config.toml
train_examples = 203450
image_size = 64
crop_scale_min = 0.7
encoder_activation = "gelu"
encoder_inner_norm = false
encoder_patch_size = [4, 4]
encoder_widths = [48, 96]
encoder_kernel_size = 5
loss = "mse"
codebook_size = 1024
init = "orthogonal"
beta2 = 0.99
eps = 1e-08
Rows from block 5 of the decoder, named by matrix and row number. Rows with one number belong to one channel. Each number is 128 + 24 x the weight over its row's rms, rounded and kept within 0 to 255. All counts start at 0. Numbers have three digits each. After the name is the row's rms in percent of the matrix's.
# convs0: first 3x3 conv (decoder.decb.1.1.convs.0.weight, 48x48x3x3), inputs 30-39, a 3x3 kernel for each
# convs1: second 3x3 conv (decoder.decb.1.1.convs.1.weight, 48x48x3x3, transposed), outputs 30-39, a 3x3 kernel for each
convs0.4 101:098116161161118160139152134139116107115124104151136122119133122135130148115133096115078169154147125100129087073159109118168154126166121113109084125120138109097134155149110121121146171135171134108130121102149121065155126117146154134143155100092152143118109093129072121149
convs0.5 103:138112134109105104125150122142094080177119143144119166166116160109126111143145075106114139126124176117112118146132122139116169104129125105177128131153090125107158090173095121148138138128149148157137132152143108104114119132055139124119149130124091149104150096153118121096
convs0.6 105:120112121125137144109131136134120171072120114137106127159163114163200135058141114118090115162150120140123124147108126124146082172142119160175143182101175172175130069136128104143141176105119139166102097124172123134070155143117116165105129089073126139111137113135156153162
convs0.7 105:108123110137155135074101132139171124128094184191107128117152124128144111217161158128124083127098130180091108151122157070150112195108124122111147138112108144135126111125106084140137157118126137125119136133109123135143138129151136123118113115116128143141124126138107150118
convs0.8 103:176174133115108138106108163115130155085132116105120154143135141155091156110158124116171083148116123117095105155129141156168099152105125125134136128151147069167101102142124118195101132116139091142152108141177135129113178098145095184092143110118104120086119162161132126161
convs0.9 099:119096136111130147129128127127159161184115146143131138157095142119122147144102148163085115146078137150162167119167132134133123122101155153153155108114125103104119133107143102131140126098163107129088142127152125154119110150166156122112152161151121132105147137102144128154
convs0.10 092:115083156142159117131110130131165157126140114127153125156114136146124154121114116178113114144144121134121113124140128119145149096150111138145080146117172195177100131095152175100132115149161129089104124139170110136115124116094157142160111128134146155111097132185101140124
convs0.11 103:158108112138094182121139121138149102122087146118111132183117093115109103144129145160115156128090149125085117115151143136113126105115129169115055177145086137131120133121102144167100113160142115142209126131117118149134134113117102120135115078162118150146130117109107091116
convs0.12 117:143118126114105136107127145154100150104137128102166093149104144183137189100113096133138145162093087144121160114138146150119122096141139108155103134104158157083125147137149081156164171156119161127116134161143127096179112117092136087138140124135135164124107160125144138150
convs0.13 106:161103093133140154135110148143147131085127163125126132155117174173098060117130141093124136084120144117118116140121121159147084131082132119114130138107116102135126125138124095145135148110147118139153130131121162146107163114086167101125149129124107092106088111074127102134
convs0.14 109:143110153142184137132126119117118105160092106124123152181167121154082114127148116135146120097143124131123153161133075144112126160102118147160166101137116139131095134116158175106123145121107120126123108149144162097129118135148144105166116087128110112103105146108099076110
convs0.15 111:116137154144161140133106085116116129123125100126104155093125133169171099125125159115143142123130141133131151108143099145121107113109142112128105124178122102123129131138126131132148149138173143153152147134131118150159096143181120164129149108099143110147094098123113099108
convs0.16 094:138115121129123130130141135121169145118066151136103119131133112117132135103140095188111185096155162149119186129077136102128098130088121100113070188115105147118048100085165110130098123131147129140122153124136158139108093126107140163109101130123119115119180143118117156144
convs0.17 101:142107162125146121159088102159109161118154112131114141139149101165105117114117150083130132121121114148128142116151132137135119134101120108120115162093192124144145118135113114116130135126142113117101094174103152124175148135180135117152089123104161164110154127138142094155
convs0.18 091:100147114136155171118167130148126136118107101141127108119111146117131130154177111116134192127128158153115122149145117138098097096138140174123180098176149125153170129117182130142133143159150131119091144171119143128160131126135094167146141098086141111111116134101098153160
convs0.19 096:112140153113131104131121129129139112132097126133123135136145082122097115110155104125115111143131132090140078096141133104161159097170142109131137187139129101114151139100139069163101129089111114148109138152116134095172111121143124162135093109156144118124156143128154131096
convs0.20 103:094167084153116123136117128133234165098089084156129124078172130091111096140075157137096139131147140110100098116121110132123107114152136136073133109163101163115150110159103122133113136164107133139106141137113105134148115141119142116141123078133128110168122156095143131105
convs0.21 096:128119141156138161146137129120099141136094144141120108143127107184134170131123157138154102089093074163161089128155114099109125109142122148199096163125124140147145135126193089111169128063149105133166128141135128124149142097138126118114132179105137119102095078087115058118
convs0.22 098:148090094121130149106118133120118148133103166136123116155150163150115038115154092146092149137053177154120096114112149134135165091137102094176080158081111140128131109120115079154156138082139107103144122094138114108131113119127138116134141139154108135121103145136137102116
convs0.23 111:136145142117146090149148115114138131154139090117129130138110125172159154155105189108136095128128105122155077122124130106119141124134127114119156165093148076144117133125158092111165112141138136128119142128131143129128125151120149108157115131089164097107059020044133100115
convs0.24 094:162081125110117106131139137117143096143115136132108139117070148109122131104137146144173128138122165155129149116064138129150127142127136119110107154165105185128103101111153143129089149102185132164141088122120141150119156115083113099092142164120127150146123130179136119156
convs0.25 088:120063152112153102140112160096153125122092152151151119160161093150097112122135150085076115126173133131113080136107117152123095145152156168120116111154113108099168124150141110110093140134127105105151138116112138115153087186126149187165090160118106151114104131135130150117
convs0.26 094:130131120128137120141092136071106139116146131152100149144161124133141141108168147105135120127139118142091138147113138100128138110099136131171117100099170147115075174093150080141128091120140117124104095122136133174101105142143166127122135129068159134128156079085148123125
convs0.27 103:132152129124187123137099148110127137094143120112137100162118121104129151119107124132155095090135067091122131153101139116122120114103128171101061093134138066101162128176137181121128101105116155119152122149100157133157147142074089129132109122121111072107151096135116120145
convs0.28 116:120146152120107126144109137118125138157087155108167115128127133131115164173110116092126117148083089148180115117139173114100106162156108160143093122183108131153143104145130127143153128144112127112094123127168097117115174130136103137105118137119108104122167178126094126145
convs0.29 094:149109142140117115133112110185180131148108123131138142125130141129166148134120123142120105115132135151152096119096128095146148173148105094142142124108151136129195097110149127136155131096130151109070152142074117117124137125117151119171102104121156134125129067111159085103
convs0.30 100:132112107103087144118101146139204134142071126096116112113131121151093108161098092118102141145095162119191135137146112151153104133099115106165128184107037121149161162109120107175099127103141107145147132143152099103106153090111156164107152115136112122153135173159098091124
convs0.31 097:119115149116113073143140140142119090092190065106068140125183101125104157105123088115105149125115178118150057126135107164127148110119139119123189165126163101153148101129144124169143112130089138164098128199133136105109150138181129165106127107160129094119125132132128090120
convs0.32 104:086105138148116137130161146122144136123173089074111111084118110121102120123124126116128148151062140113218121116138136132128109105161121103131157133191100091100165127141079130167084157066071122131121099136113136094168150120115138135160157101140138152140121124136152156127
convs0.33 103:146118152132150123128143111134090150130132127178098149150095151127072112129096107107123136097117137132145127109118133125111153152101147197161116083149129177101135148113122155124129150125110141145109130127156139136104145134138124090179120125113137112115144164129107120128
convs0.34 104:119080117120142101157134106109091147155120147149151126137117114117056170128141141127160116114083157169141134134129088147187091177117150148121080172133077138165124132115125135167090106123142097121140108105110119152131167106128087101111174149127126162175171216143111140094
convs0.35 099:108130140104152113143082142150105112134091119120149088101165130093131068115088132143141131111137158162107146136130141124124149141119115153083094083145085112088091082147104175108137127150117137148104119108145112145120100170125115162152134158130124116112150191156151143114
convs0.36 086:134123155120108097143143140134161094159134131128117148158117135119132136147127109081111138111166153115106155155156119123133174160101096134135124157161121155145132162153083129057112146127135129124157135181100121149080178110127127138129097185089116158112143117121157149150
convs0.37 113:165128163128164134136132137100111174167067149096125086123179117171097138123138136126090097115158096129112119142136129115137121131086129130133147130155134095103139162123174169073107082168150131160112128113143113161119134109130105172126147095154127116148141154128137120115
convs1.4 080:109072153111167108128162127117119107172144112156163111167141162149120140124101155099095132132171137110153112137113097114116087115130173130128104123145126134099134121093136146109115146091113095135136132184107151148182124129111105105145163138130128135159103141182162128130
convs1.5 086:111109124135128138147130112167138096198131089152109153154114091106094177058131116118164143131139094143096134103105133077131094158160119178132096143102113133140118108110134131115151175121123115109156057055137139112130137103120145118085134146146167152127155140163095150130
convs1.6 104:093103131112162129143131134087107131135191138125150126165107176114064127116111065122142127098115136103147147115137127091141135109129146090124129136128100126096099147113152126109099137118106128132125114152188129075151153127077145125145149143118109118121111163120116088109
convs1.7 094:146151174085122084100159145146141110101137077152096145096081087111109079107093134124149087130152122144129107113164081149150141118129122115134121080137147165147119151094139146129155146115145138119153141117146134137165106132153118130147139098122109120159118136125099078098
convs1.8 081:120136159095093157158129075137099100133174124110090134122122122103123116128116161165134130126071107145116133117175142153144091112133077104097145085121187100139111130135120128126157135111140117101117126100117109158155114123124154168143131118115148153141171124137140144098
convs1.9 097:105107131103113120109118123136168130127105092116137138113141123135150141121158089105135129119141114154146125093105131111131149141109091188111156101117144126138129119152124083125146073161118138096159158123119125129160116109097120121149101090127158110071163128108152130070
convs1.10 098:093123124116101137113169095102126111131141123156101170115132164098128096123121135117120122139132136142147114151142132133096158118133118117103081137104131105149105103137155154098129145121128103125172107110142117136174127103123071155081144122114111127176045110118114130075
convs1.11 094:119143138091129136127108138138121155107163134070121090146119142125147096223131132120124129139147163117090119106141149097149145093096121159128119112081093227150131119108134141106094107122142113120162129137170083062130099170119112122160135134126106156122120155128119129139
convs1.12 112:126136161139059136161105121147129129115147163104106086126127156091153134123142124088127111152161142111109132111139157149161133107143153139145100096136147162121147117110125082087137133132124116123153144123086134147119115130112124132112097172147134135143073037108101079132
convs1.13 133:109135131113129158127118140160129135057129196103122115119140117199124162152092102157152125147112158116151162138139100155113107100148121093140129093167072134131108133128114166121101145121106135130106144107132153143135118128106128145107149154106108127143089173088109142093
convs1.14 130:120151135128115087089159117114127131168104108122115151121151148091146073150113102108112114160095191164094131120114080141119175132097116129108160149072165145123109127127128136130087139150150142155109110142119140143143151110130120135160095117112135127132142163169082091147
convs1.15 099:156160186102100113149116150101067137142145137150154113109128143185110099123102189148106130101154121090140104149097137140112161118110078118168147165109109113124126106154143149127132116151119090119147128171121129107150098156122111124108112107160156161124159091133171157147
convs1.16 109:146133112137127108133144108106185092130141174108125134163089150099144083101094129074128081134067165125137139133135104134139112122094122177121136133106123139139089110100143119129127105142138155122120151085136132141152155111109131133117161097130134109139117156108148127107
convs1.17 092:160137154125075156096123109131121124132112147111119157105121114179143092067126157155101135108106114132137144142178125139091139105129087105118134111144093136156112126134104144144155142094108105076140142114136114131138110150119089161094129149098084164137101100112160073128
convs1.18 091:119084111093120139115115113125111133170189116115157075163153140136126179077144153126126112096132112128161165103114105129144106137082126141159135127092138102129145088110157118103116130124105094104127138096103158107136090135152166081110141129106141112089156091151117129155
convs1.19 088:131127130139143145060071118104104121139118123130108138139137128147157135179146091113142122125131111125139114133134149104127143128134119113126153127132102104127140156149131163142141123116127098186120102147104156160089153126119074120117108164116209090079149115074145114065
convs1.20 122:113118157119149142146088112117155125147148129130020129153120133119105148057188163150147124131140141178110100135168153137131100142159124150110121142132128123190158129081150143141117174087100122086151127122142153167117112157120128131112146157148080174122113115131093121168
convs1.21 119:131144143119085122142090137141128137168134127133164108138103102117102125200125154120093122169131145115126139119116164164120105111114136112127112133127122140101134125125138089145129107135110148062155131084122106098162138120121137090126112156121113169166149128100156126140
convs1.22 102:097134111081145130147130148166132117114154162130113106095108151186100096100109151135123101100149125148145129174109116119145114087122132117146124118171110138129113157134117133143104098126111146107145115136140137163124105080126146106125119151153149121144181158145160167145
convs1.23 110:130128089152116108156132104127125124192143097142141154110164090036070152137177103135138146133140112137146139114127121104152140078178131105129157111119143128131147134101172121112162110119144127141115077111135136119144129139121119115114143142090131135121178121178134142119
convs1.24 097:118092168164129135127174078124178132180091114119162120142110116125155151135143152115115148127129137144117124144112124107136105113151159131105093103110189141133134141149156164125118129154133125148117143119140132108123133129085126143145164121119113141156107161144119166143
convs1.25 090:115121128146109147082180102129125069127144136117173157121163149101132151110119096117136089135127153116158163117117101134159106146131163136147145114165149104116103126078142140137100138120144123177096127117123112115147116101146132083125118088150122071114099123143160107113
convs1.26 090:106130109149101146158197147113158107123151140081132163134057163119076156148095165131173103123132112146130169128160107110133122107136121146163112116162139100133115139131141099133126139126110120123100139121104138146163182115109138108124125132112104128164126096089169144085
convs1.27 099:147164136141063088141123155125102135168176135109086152177131152110088126111132124136141143137143142099081120155152124123117115144141124101109157152117121104135115121137135120141108098108156094083114144108108128096085169134127118143159142125133107138108108153128175163170
convs1.28 086:171150157093096140127141145119160172129140081064147122117128107139153031115114137146098126141137178174137161100129134172152161129161134134102169132096111173105090152100112098128129113143145133127141118118111140172145118133124140154146133124111090077134095064115123117142
convs1.29 106:104129171135143088159130078158112093159153077119112082127129107083108138145137137133116142139133109151149091145115119116101096139132140143125125113145136143111175108133139096148176123158153124112126175087131125165135156151123126119106121105182145179113155113139127132119
convs1.30 088:089142114169149134165127094161123140150116113090056099166130113124153123150123122126130109125129137137098107149134129129128142137133101134111154146124083172144129159167129141100124084143113106090168115151134081136133127130121125095159103135135116179118105105135105132094
convs1.31 096:167139130145161107119121130098125144157160157155133080164133125121090126156113149123110096092154133088137115097136145110142120106152134142119117109121068132100156160131116133115131152138131128118110134101127143104130161152175139095124102135126089159145113112125119185121
convs1.32 097:136152134112160126137158152136125174123155103153099137169145155142088145101149183121076137116193120122143100109136170149174104101134090141174123124074083133119165145134113139096115143124109078115133125171152119131099126142142122128124100098135120130128122095115124139156
convs1.33 105:113137163106090141128134121121154145106157183105089134090154155135130135138151163139105131089154184128135126103137109116158141142101113105146081082122145119119106117123106169109129130125113146100110130088128134104113176128120143115058129117133133162138187155117159145132
convs1.34 099:128137138152119144116134101136143138085088109156139154103092143101159163119164123146109120107096142162133114158118118127120115131132156144171117148124162125154141150122181149135142132134156147139135104172140130133126127115119107170151107146096126122107164084116139087117
convs1.35 089:146153136145101135108126161128092133149128101121156119141166132193164127136135113121116093141148137141129106129099124150163146128111124134119162160138130161106092150119114106115088136136118149116116170161100140112150127124155124124129149153127151117101119107118077110081
convs1.36 085:093143102167159145129090108124163116124097120165113146147101136139160090113176089129109121130118145096140148118192121141089114105102113138084146128091134136100129127134082131200120123124132129129143113133090134134101180125157113088136147140117137123129136140134205127133
convs1.37 097:128077146116126125129152084149105136147197135122162114139110110123143129105121116173178115086094175173138127148162108089099158162107130110094153132133161110096113143089149115177094105138144146100107144153148123101126103149123140145121149141142105136105157087089145120125