python train.py --model="image VQ-VAE" --dataset="aerial photos of the United States (SatlasPretrain)" --train_examples=203450 --image_size=64 --crop_scale_min=0.7 --horizontal_flip=true --rotation_deg=5 --bottleneck="vq" --downsampling_factor=8 --encoder_arch="convnext" --encoder_isotropic=false --encoder_norm="rmsnorm" --encoder_activation="gelu" --encoder_mlp_ratio=4 --encoder_dropout=0.1 --encoder_inner_norm=false --encoder_patch_size=[4, 4] --encoder_conv_stem=false --encoder_depths=[8, 8] --encoder_widths=[48, 96] --encoder_kernel_size=5 --loss="mse" --latent_channels=8 --decoder_norm="batchnorm" --decoder_activation="gelu" --decoder_widths=[48, 48, 96, 192] --decoder_blocks_per_level=2 --decoder_block="basic" --decoder_attention=false --decoder_upsampling="nearest_conv" --codebook_size=1024 --init="orthogonal" --residual_init="scaled_by_depth" --optimizer="soap" --beta2=0.99 --lr=0.0032 --beta1=0.95 --shampoo_beta=0.99 --eps=1e-08 --precondition_frequency=20 --max_precond_dim=1536 --one_sided=false --adamw_lr_other_params=0.0011 --grad_clip=0.5 --steps=6000 --batch_size=256 --epochs=7.5 --lr_schedule="cosine" --final_lr_fraction=0.1 --warmup_steps=180 --weight_decay=0.2 --adamw_weight_decay_other_params=0
Rows from block 13 of the encoder, named by matrix and row number. Rows with one number belong to one neuron. Each number is 500 + 50 x the weight over its row's rms, rounded and kept within 0 to 999. All counts start at 0. Numbers have three digits each. After the name is the row's rms in percent of the matrix's.
# fc1: MLP up (encoder.blocks.13.mlp.fc1.weight, 384x96), inputs 0-95
# fc2: MLP down (encoder.blocks.13.mlp.fc2.weight, 96x384, transposed), outputs 0-95
fc1.278 097:527441456541416390449588422488444493482490620447545493507454492468583523541510597484441424457456602509557490558479543512555516552524500424573474548509503465474431505506534472448410560399524521563432486498492511492493457427502484477583468560521479560456488494574459507388424523503490536538
fc1.279 077:493556434573544543502521432508466537563534503510454521530436492596453541539627508493451461530468571521544432540485500458476492461523525516464414491527481427362477449474432504496375490513534536561440531457496564444457560475538527590564494447543454528589476483596590518453502545528550454568
fc1.280 088:464495600486569621506567507506454529489548462524535538522481493487392520545527528519558488432575521482502497430534502451581439532448452511555532453466461412461407519499391337528438518553516588429442512481462482502424533503461547460552437523517508541462525516453454439505595503480500481565
fc1.281 093:482505578444509583565511519550504492450516502556435544480622537578456555546497479574443442433480503482512449548460528477542567611526414475587437603491467423524536484503472488419481563573440483526542482536460526521448550538541492432557568466496445622434559512562488469447558468458497487488
fc1.282 078:483515456445432553439450519502479509477580452462506513508527491553494485495424521461552516577575538502560440461512420535524489439535522544507513465491412450542476496522526554454538413485408405568539523487531545454477400513556438561514525511488534371417524510654463474589478455524418435449
fc1.283 109:612455521480491568476316424595547538556452441444521502461539471489516581481471540576419502608417545494521504514498535502514496576530520502538409485485560526493541525560502530479562519456537568483429571541515465503500539426464508527526473472587541536559505537445482537454493542540539575585
fc1.284 109:534479436515543615573471441468462482541516515590481453556488485522463427551442486478462423525527554539467565496483475496501500479435506487573526432563441438546517530469514544472480479425552538534492592528504473499408621518439477573556591400635502496426532521415510492552571472528558529518
fc1.285 113:499407493596476527419549535456499502560480449519475422480559537473494407490615589537494576437530538599508472477464447472562568538499569468445542527465359479490429475482595572533459448458572527505409479473558506484441522548503507489464537461523549505495539536457505563458610462488488526463
fc1.286 091:382551465478600369539409431405489493428440433470509552489432538564498570466436490515527517477521479492508473443428530422518488484484508531546524415500526539583528479541454518477444494522527413533534505515427525490523535503478527464490524491584513471401418516433535503452642540428545508484
fc1.287 099:427465457507547488496577454488526541479569430465469405499522495518419445483589527512523518456530483478486473472602465471619486545462567582509573414493504504512435519554460553441420416490500465578526647463475557558471427486516542552488473423511606508492448570468485520470476483524420501550
fc1.288 159:464492553494481617388470469545521436498595577525590584475480449547521533484588557551428460507497584428567514485508511503523548519479493457526534481546388621466486507598413521457530486525540532558453558503615532549435533468488519534505526487586516447408533519467458509485464493511500476549
fc1.289 110:481483476639551508514465590553500542480516519542497490496526474571511536523525488517530469640471517601489431518433455561521589489464504536503512581483533532464544568558566463512550533496430458576618528532567466607467450503495496485568518439518525433453474481600565466518434420515572446524
fc1.290 099:568533505492514471580492401489474542604482541525548466514521434464642525467507557504428557502492596467496513431524472549572534427539517436471443570515505507472602511446551488491527513476468465520453476483547505435460432479415426533469478584530518442423433507431448447492471583436452391472
fc1.291 094:512486509529472511560467524470412436488503552519511507402534455557459548524521616459451545493503562451553385461488478549532500525478526456474571538473544473508520536468431500569420494464366469509434606477580430590528537359456550544519529451466538485514560528558477506445457588511465540512
fc1.292 093:504522468489511486628411647644497535454456515536522457457553561478420492600479522453565534431478573498518529512535485524511463588537481496473506417450434530504512508560513599509609492526468454454456543465516530479474532471534543436453543427599485570435567539491511521540495532523491464485
fc1.293 089:470528454538500500549478512476520538445510523510491464467499435565402479554536516536483495423527532497497540468525474544386487408420506423435494566515459485425481539439473607501347443564494539531496564672542495511551530503508533470448516517552528514418499561387531520498516461591491487512
fc1.294 078:452467493502486464487374521482493559453670474439494486529546479510424492433505511492516371480474433569537504511484463535540530505542614535514450571505458506476466677491522457497572413519552431582519572541464439502534521528482519535575520515496516503480481550531523517512531575504538426473
fc1.295 073:481520508537537560459562509513477487555554466528484547503526427512617602485429576512417470515522544504465488367472479529460537446620534576558516566472553491509580559492476514479605535504508622540519509523553450485544539460469553533487505489533507589485431570495491494506493512474506663533
fc1.296 108:533501456536564448517541539544506536476555526445478491475494454527527536541469430441510501499452467553492472489559503486521473488499410433505574544506537509453472490517502541554446538497351469516540391459524575442487439557460422415582552591593677515447499508509522518519549470482503398426
fc1.297 127:448498522502491415482356535423520582526516510492510502480459488499488378510504459489487450527453569457516541513457526490486532473538553496493456539402523461517542494614477505459412566485539435494488459520534484546519367491498499522529501523431553438412479524496514387444682444508539476497
fc1.298 066:459510415537422486362502486434411467483567507521506440536494563548454490452525482478465563426476519524465561445478404572512560434523432553436471619449450457460420563505457454497503446472529524533508497527451416485617456518471462546548492412467444538460469488492471499522476537527450607461
fc1.299 089:438467504506433530301472585552497595512490486470452519396527423550499488546458526492465380501438411501510441616497560614571533534529548497507434522441552477468476478488512460475549434503511500545418485469430517544504488444548535509448577418468509527488498523531542494462502510521473512488
fc1.300 092:519426527489515462461427450552494492481481463460440539529483512526512597496489531503543474572479463524527581539535490462525517576545534537540605416525559524443516633510535670488564553544561544518537442478472452511571538492514558500518471575588520522467539447557520493373538539419513492570
fc1.301 080:474490531494484455575520471511522559425540487464443624567535509552516508485491539547473450408591445550508496516493542494473442531516476494678471527465533616491469446499479529473565468542430526500525429523511420579467526464553587454524372497494509441453459524564508489609551524547535500536
fc1.302 102:461528536497448586557466504512522384462480369452533424507532494496538624534467495408579519510527507497510528490523505446491487457501546502619494552513454456519320463403549517502511586486584505500466523504531508539539472528520442496487521471549533482460589513612521462455526561488526430474
fc1.303 087:455485614515431488597591557461490460414494590498466579478413434405461476531479508533424529403450538466496582537458536460488449476441499464535530540530465456525459505452474500480430591533497400565535485490635555542455564551565491412501517527543492485512535502535514535534569533504508450509
fc1.304 117:531415492555434575394478493540517488512455478473526466448550503421495417483485591454492442469502529433503439556438477403544497579517472429433494548486325499518469485515539517591510481473608500465436471421440491397479498551451510505456514508534593530552569503417519516524530477485501514468
fc1.305 070:531457612493532453480422497455537498520407465425526576489556508467573540609422539551488448491527496505524513631460495471479577423432527530579518487532528523493511436490499523471522468499498465483553487405458498529530467528598434548457494548572491450484563404483558563352460484448497540517
fc1.306 098:452501458598476457492464481490450464495575424595473443559596485524547603544400568519542532474474489606504541481510520452456508492521489510543504642414551509596540520483528559507401467477563507463481506429535560483462451444553492467469458452517468574482481458485505421454612477487499458440
fc1.307 085:540499433476492566523549536436529524509534458482488486534490565453487556426418464496537588589442513442563484528479444415513468564544499422522566576481565582515441419521504450542434487593453434528536500506478542577403401491535584460568478598494530484491574519484467580499438564532547489538
fc2.278 105:536446575565513411380484548473486460471480600509535560504550458489447443494474471477421534487448444437552497504502457477459530488387553389530503363459448496494401591494493513515456529507479524570399487455522475486527516441468516404478510441426462532536546435584446484494467463458466525525
fc2.279 074:564459513589535507542394511489563489450501529433541541450527488428509575520513577539569574468540564470541470512441529480540492470525553655512418445536476504570523433439349451454423525457491495439493554468549470458514567498453477524469493437474558448518492508552421536458459538483543457426
fc2.280 094:475414467616537429580521548484460513424522503556536537343545495576504500455423584488486517520471525513513518461445477480472402499517481441517494501384549554533480546526392483461512455551481482541555491518423482560578473497580568550464551490530533549453459471441582463509563400521507485497
fc2.281 092:548548532549546487515516474501524482503549439513572376429407505573535459512476460429473414464534552559494547541546489542510532560534505469448598439534499582475657434489527480510492483538470515491442585445494505465566515553585489431463514395466437517456522516478559548386477567487481549495
fc2.282 080:440594473441558420414483431493506382499509508503453522519524526488477529487500452514530544631454450538400457497591561485579499543447529474519524472521578506498528539534474530445522528528478560490472528431527482418438425467398431569473524569489474436572464480591435441477428523505455561552
fc2.283 102:497424449490530424413566478594441478514510476523552538491516548458574491478548534481483503529563450451534444459460488531412424530474565569594547580433423518508507572399421494531489472444442506556479510593445406533413563551484537557455521459556487524552472531438541556403487457533490483505
fc2.284 090:451431406566459450485445460465529626512561533533533509597472502539550568509463505601538457527477463458529515524524463435524426505493556464526490512426543512583520463515507484487548526510541565455560564528530546422504575495513501638434491595408556440511482407489443436500421499488455542457
fc2.285 100:524518511561517500514378466489453530552506518541423504438480449425448465533531470533454413482510510521535483497503458490459476486619433493566463572469434537505513399484435650513571484498437454494405459486445519542498454459478500649562541551506497502411506481468407533547557487495456519570
fc2.286 075:531484485445430528490459546511473559535505524577499525554551564490444495498514526517517506449459563432510488627523413563504653544525556539453478454467551481504484452575365462471512376450569444470542562482390456470507523484499497523481532517394523491569532458453450463508558424538507548509
fc2.287 080:421467480491535552445448527461577483505552513520477558482390472484456506513499493535501431438447541321430617488461460435511457537485424521521439533433485444501526477542438475434478516500451398464474498458454506577530477531512560576427492484469472460539516456496464431460437438420559520410
fc2.288 160:571426469515453518481494540549500461472420498545552508493498487474565590492569489467507510503453490449517550490434451448436291408580505487555526506473467458476477504489500613462467526501524464493432478605590391525470533476534528483538487538503464452543523485477564641444495525477527479466
fc2.289 113:667455584527520508533559548585519506575466517577566510515557533582466518495538493539503479503447569527528538567450530510427525481420543470491538478526504528517486501496530463513484403551486509527333566431500407464531472545510530466447538354556514493503541491576488545455473517531545496456
fc2.290 103:397366442485571412449517553572581518565410457515496496525480468574476544446449571543538477482426566514560522504538523531552528468476534505605490465504451516550605593582452506498485508438494521477504547457536449602477431472513497535508550399480504519584490479473503428524507500423533553481
fc2.291 092:519520468549459543435562448470534433501480560425537464533551498540464497427463537526559539512448528521517601496523590562559568465467450565496474450498545513500489526462507413428410591530461542530604487519512499467569478592487531545462505543481384407471445525528491639526454561466585480522
fc2.292 091:515568472559525459551580408577413504455434482408536458514502516530438544478454438540488491473470540535497591556551446599524480549533435426495531538466554481531540508550483575488533586568465544503530524401544391472596499511461549423474514563423492569475519546415513412566477510494482499478
fc2.293 087:472467529545514488494388533460549569575536578492509588530518516504458508498549517508471527398549565505480507541535506553552513523471433521343449492451529442526525459515417500504387487553442538426592474531542517477437528388486471467430547523505469445504442527436409530481428529573581501453
fc2.294 074:466481507462462539423588518489651541486520475606518583532450489540433438510535528510542549519546457541456599572426521552389489502473443445520562501538412570448454534501435574456507467486531497484452527524430538446459526498502512514429460451503535497502528525594471445386540476522483584438
fc2.295 085:579425582533432491557553437530616437547463523485505521506468464482511496563556505563480538490506512473485486508416468498488515503475462483484529474575486567436411551602507485509558464473536486422472493436535527570381572537500577555537508512445520527532495501568601561544480482490658410540
fc2.296 116:536436550452452570515459526566537489528502394485549460518497565515491442528502456462504477462456475516468466509486453453558523521494671446511542505577515565561493374546397543463398478495458509517475488413504499474462472526537482367532512457464417492555459394462467542412533479455494485451
fc2.297 105:526522563562462486508526478493470550607529489426575503491536528463517596460585500462583469512480515509480570519604496540546589476541449466530523551471463600492436492546477550586542483475490462447476463596543482425448516530492498523558475437516624433496585518557614457567552502567562515547
fc2.298 082:524524559513555459430483542504446446513635524522527535408479459536484498574430523441428503504504560539552493500508631453525544648495520499530592472559450496444455507433451468454514450450590474493489484418438497478432463537534527501522461475534507586486592505478559461490435419524466413528
fc2.299 093:434504438459502550408452464510541612503457524471452469505581487431562490445485535617501528492504437517520538487481452473490496484494573492513531538473667509590537485441513506440596544412477515482486491460535684461520438488543512446466489532485448481508503460568485465406475552522474491460
fc2.300 092:497546465495421542542623489533548585496505489544573451541476531563553526517538524463440503527573448575417449551461516471427486489516484462505421556468466523496443464546474622526422469612435472421491544496522512451539592527518573553610459490449544573439465492535513494457524468579528472429
fc2.301 100:430505529519498517431534595513525558511604549456496507484534479494436516489462549531611528484496532495528516451565443530476492492564567452471574511499464541466566484525532625464591529517435564421454536434511470579491452514496552540462639427522598432504418450562515443550553488548560483538
fc2.302 097:526593505434479426464559504533548503543541513485468469494482520438525435468521559564562578471467492487425526438507449506472482480496337486569440546559629525527461511537516568466515452534524459509548483566427488442575511468456440488502500502491526515419462514395502478671496428527535540529
fc2.303 109:556402597545526494523455426409513503451463545521505509501492513484472581588552530431524492511511536486532464407480581553501491513431542482528461525460521612398525480472492527520553376474503394461513510509553463593452508382435564443508507503554533508483499523590463569418526551496539500434
fc2.304 096:604382492474446547558545474460487475540472526555551438409493499497587580503511530391490508465453456508535542486497501472521445572566502460509454462443526504544452541536523496580485484538519572502438506583449448553516408467577532603501541517553483466395586568467521570513399559492444523495
fc2.305 075:468483450519466638549562441435434453566496487494494406477530456507579435490452476569418453552591557553450440425546491429508522454484518488597493501539458514571411512464585546537499582524435446515470579451508598477534506533485479552522471507440443506493543525522451435516465589540513566503
fc2.306 103:533530466473463578556576473611505409556550546561481571543481466468506468550563470413471537475528515553558432548470481503454454544541529491494393450428510499524541449542521406513498479510557506550491530581461498502523516609468474534517490488493524390572605458345591497489522488518553474497
fc2.307 096:472469539504463448524381469376590591466554465573502509542483556571440365523482451439498524482547454475489600510526474478424570568535527481449433474488459493417578493565542406462506564537538551486472474485607490509538532496521499480429532437489382507460478486472469489502502465502469551540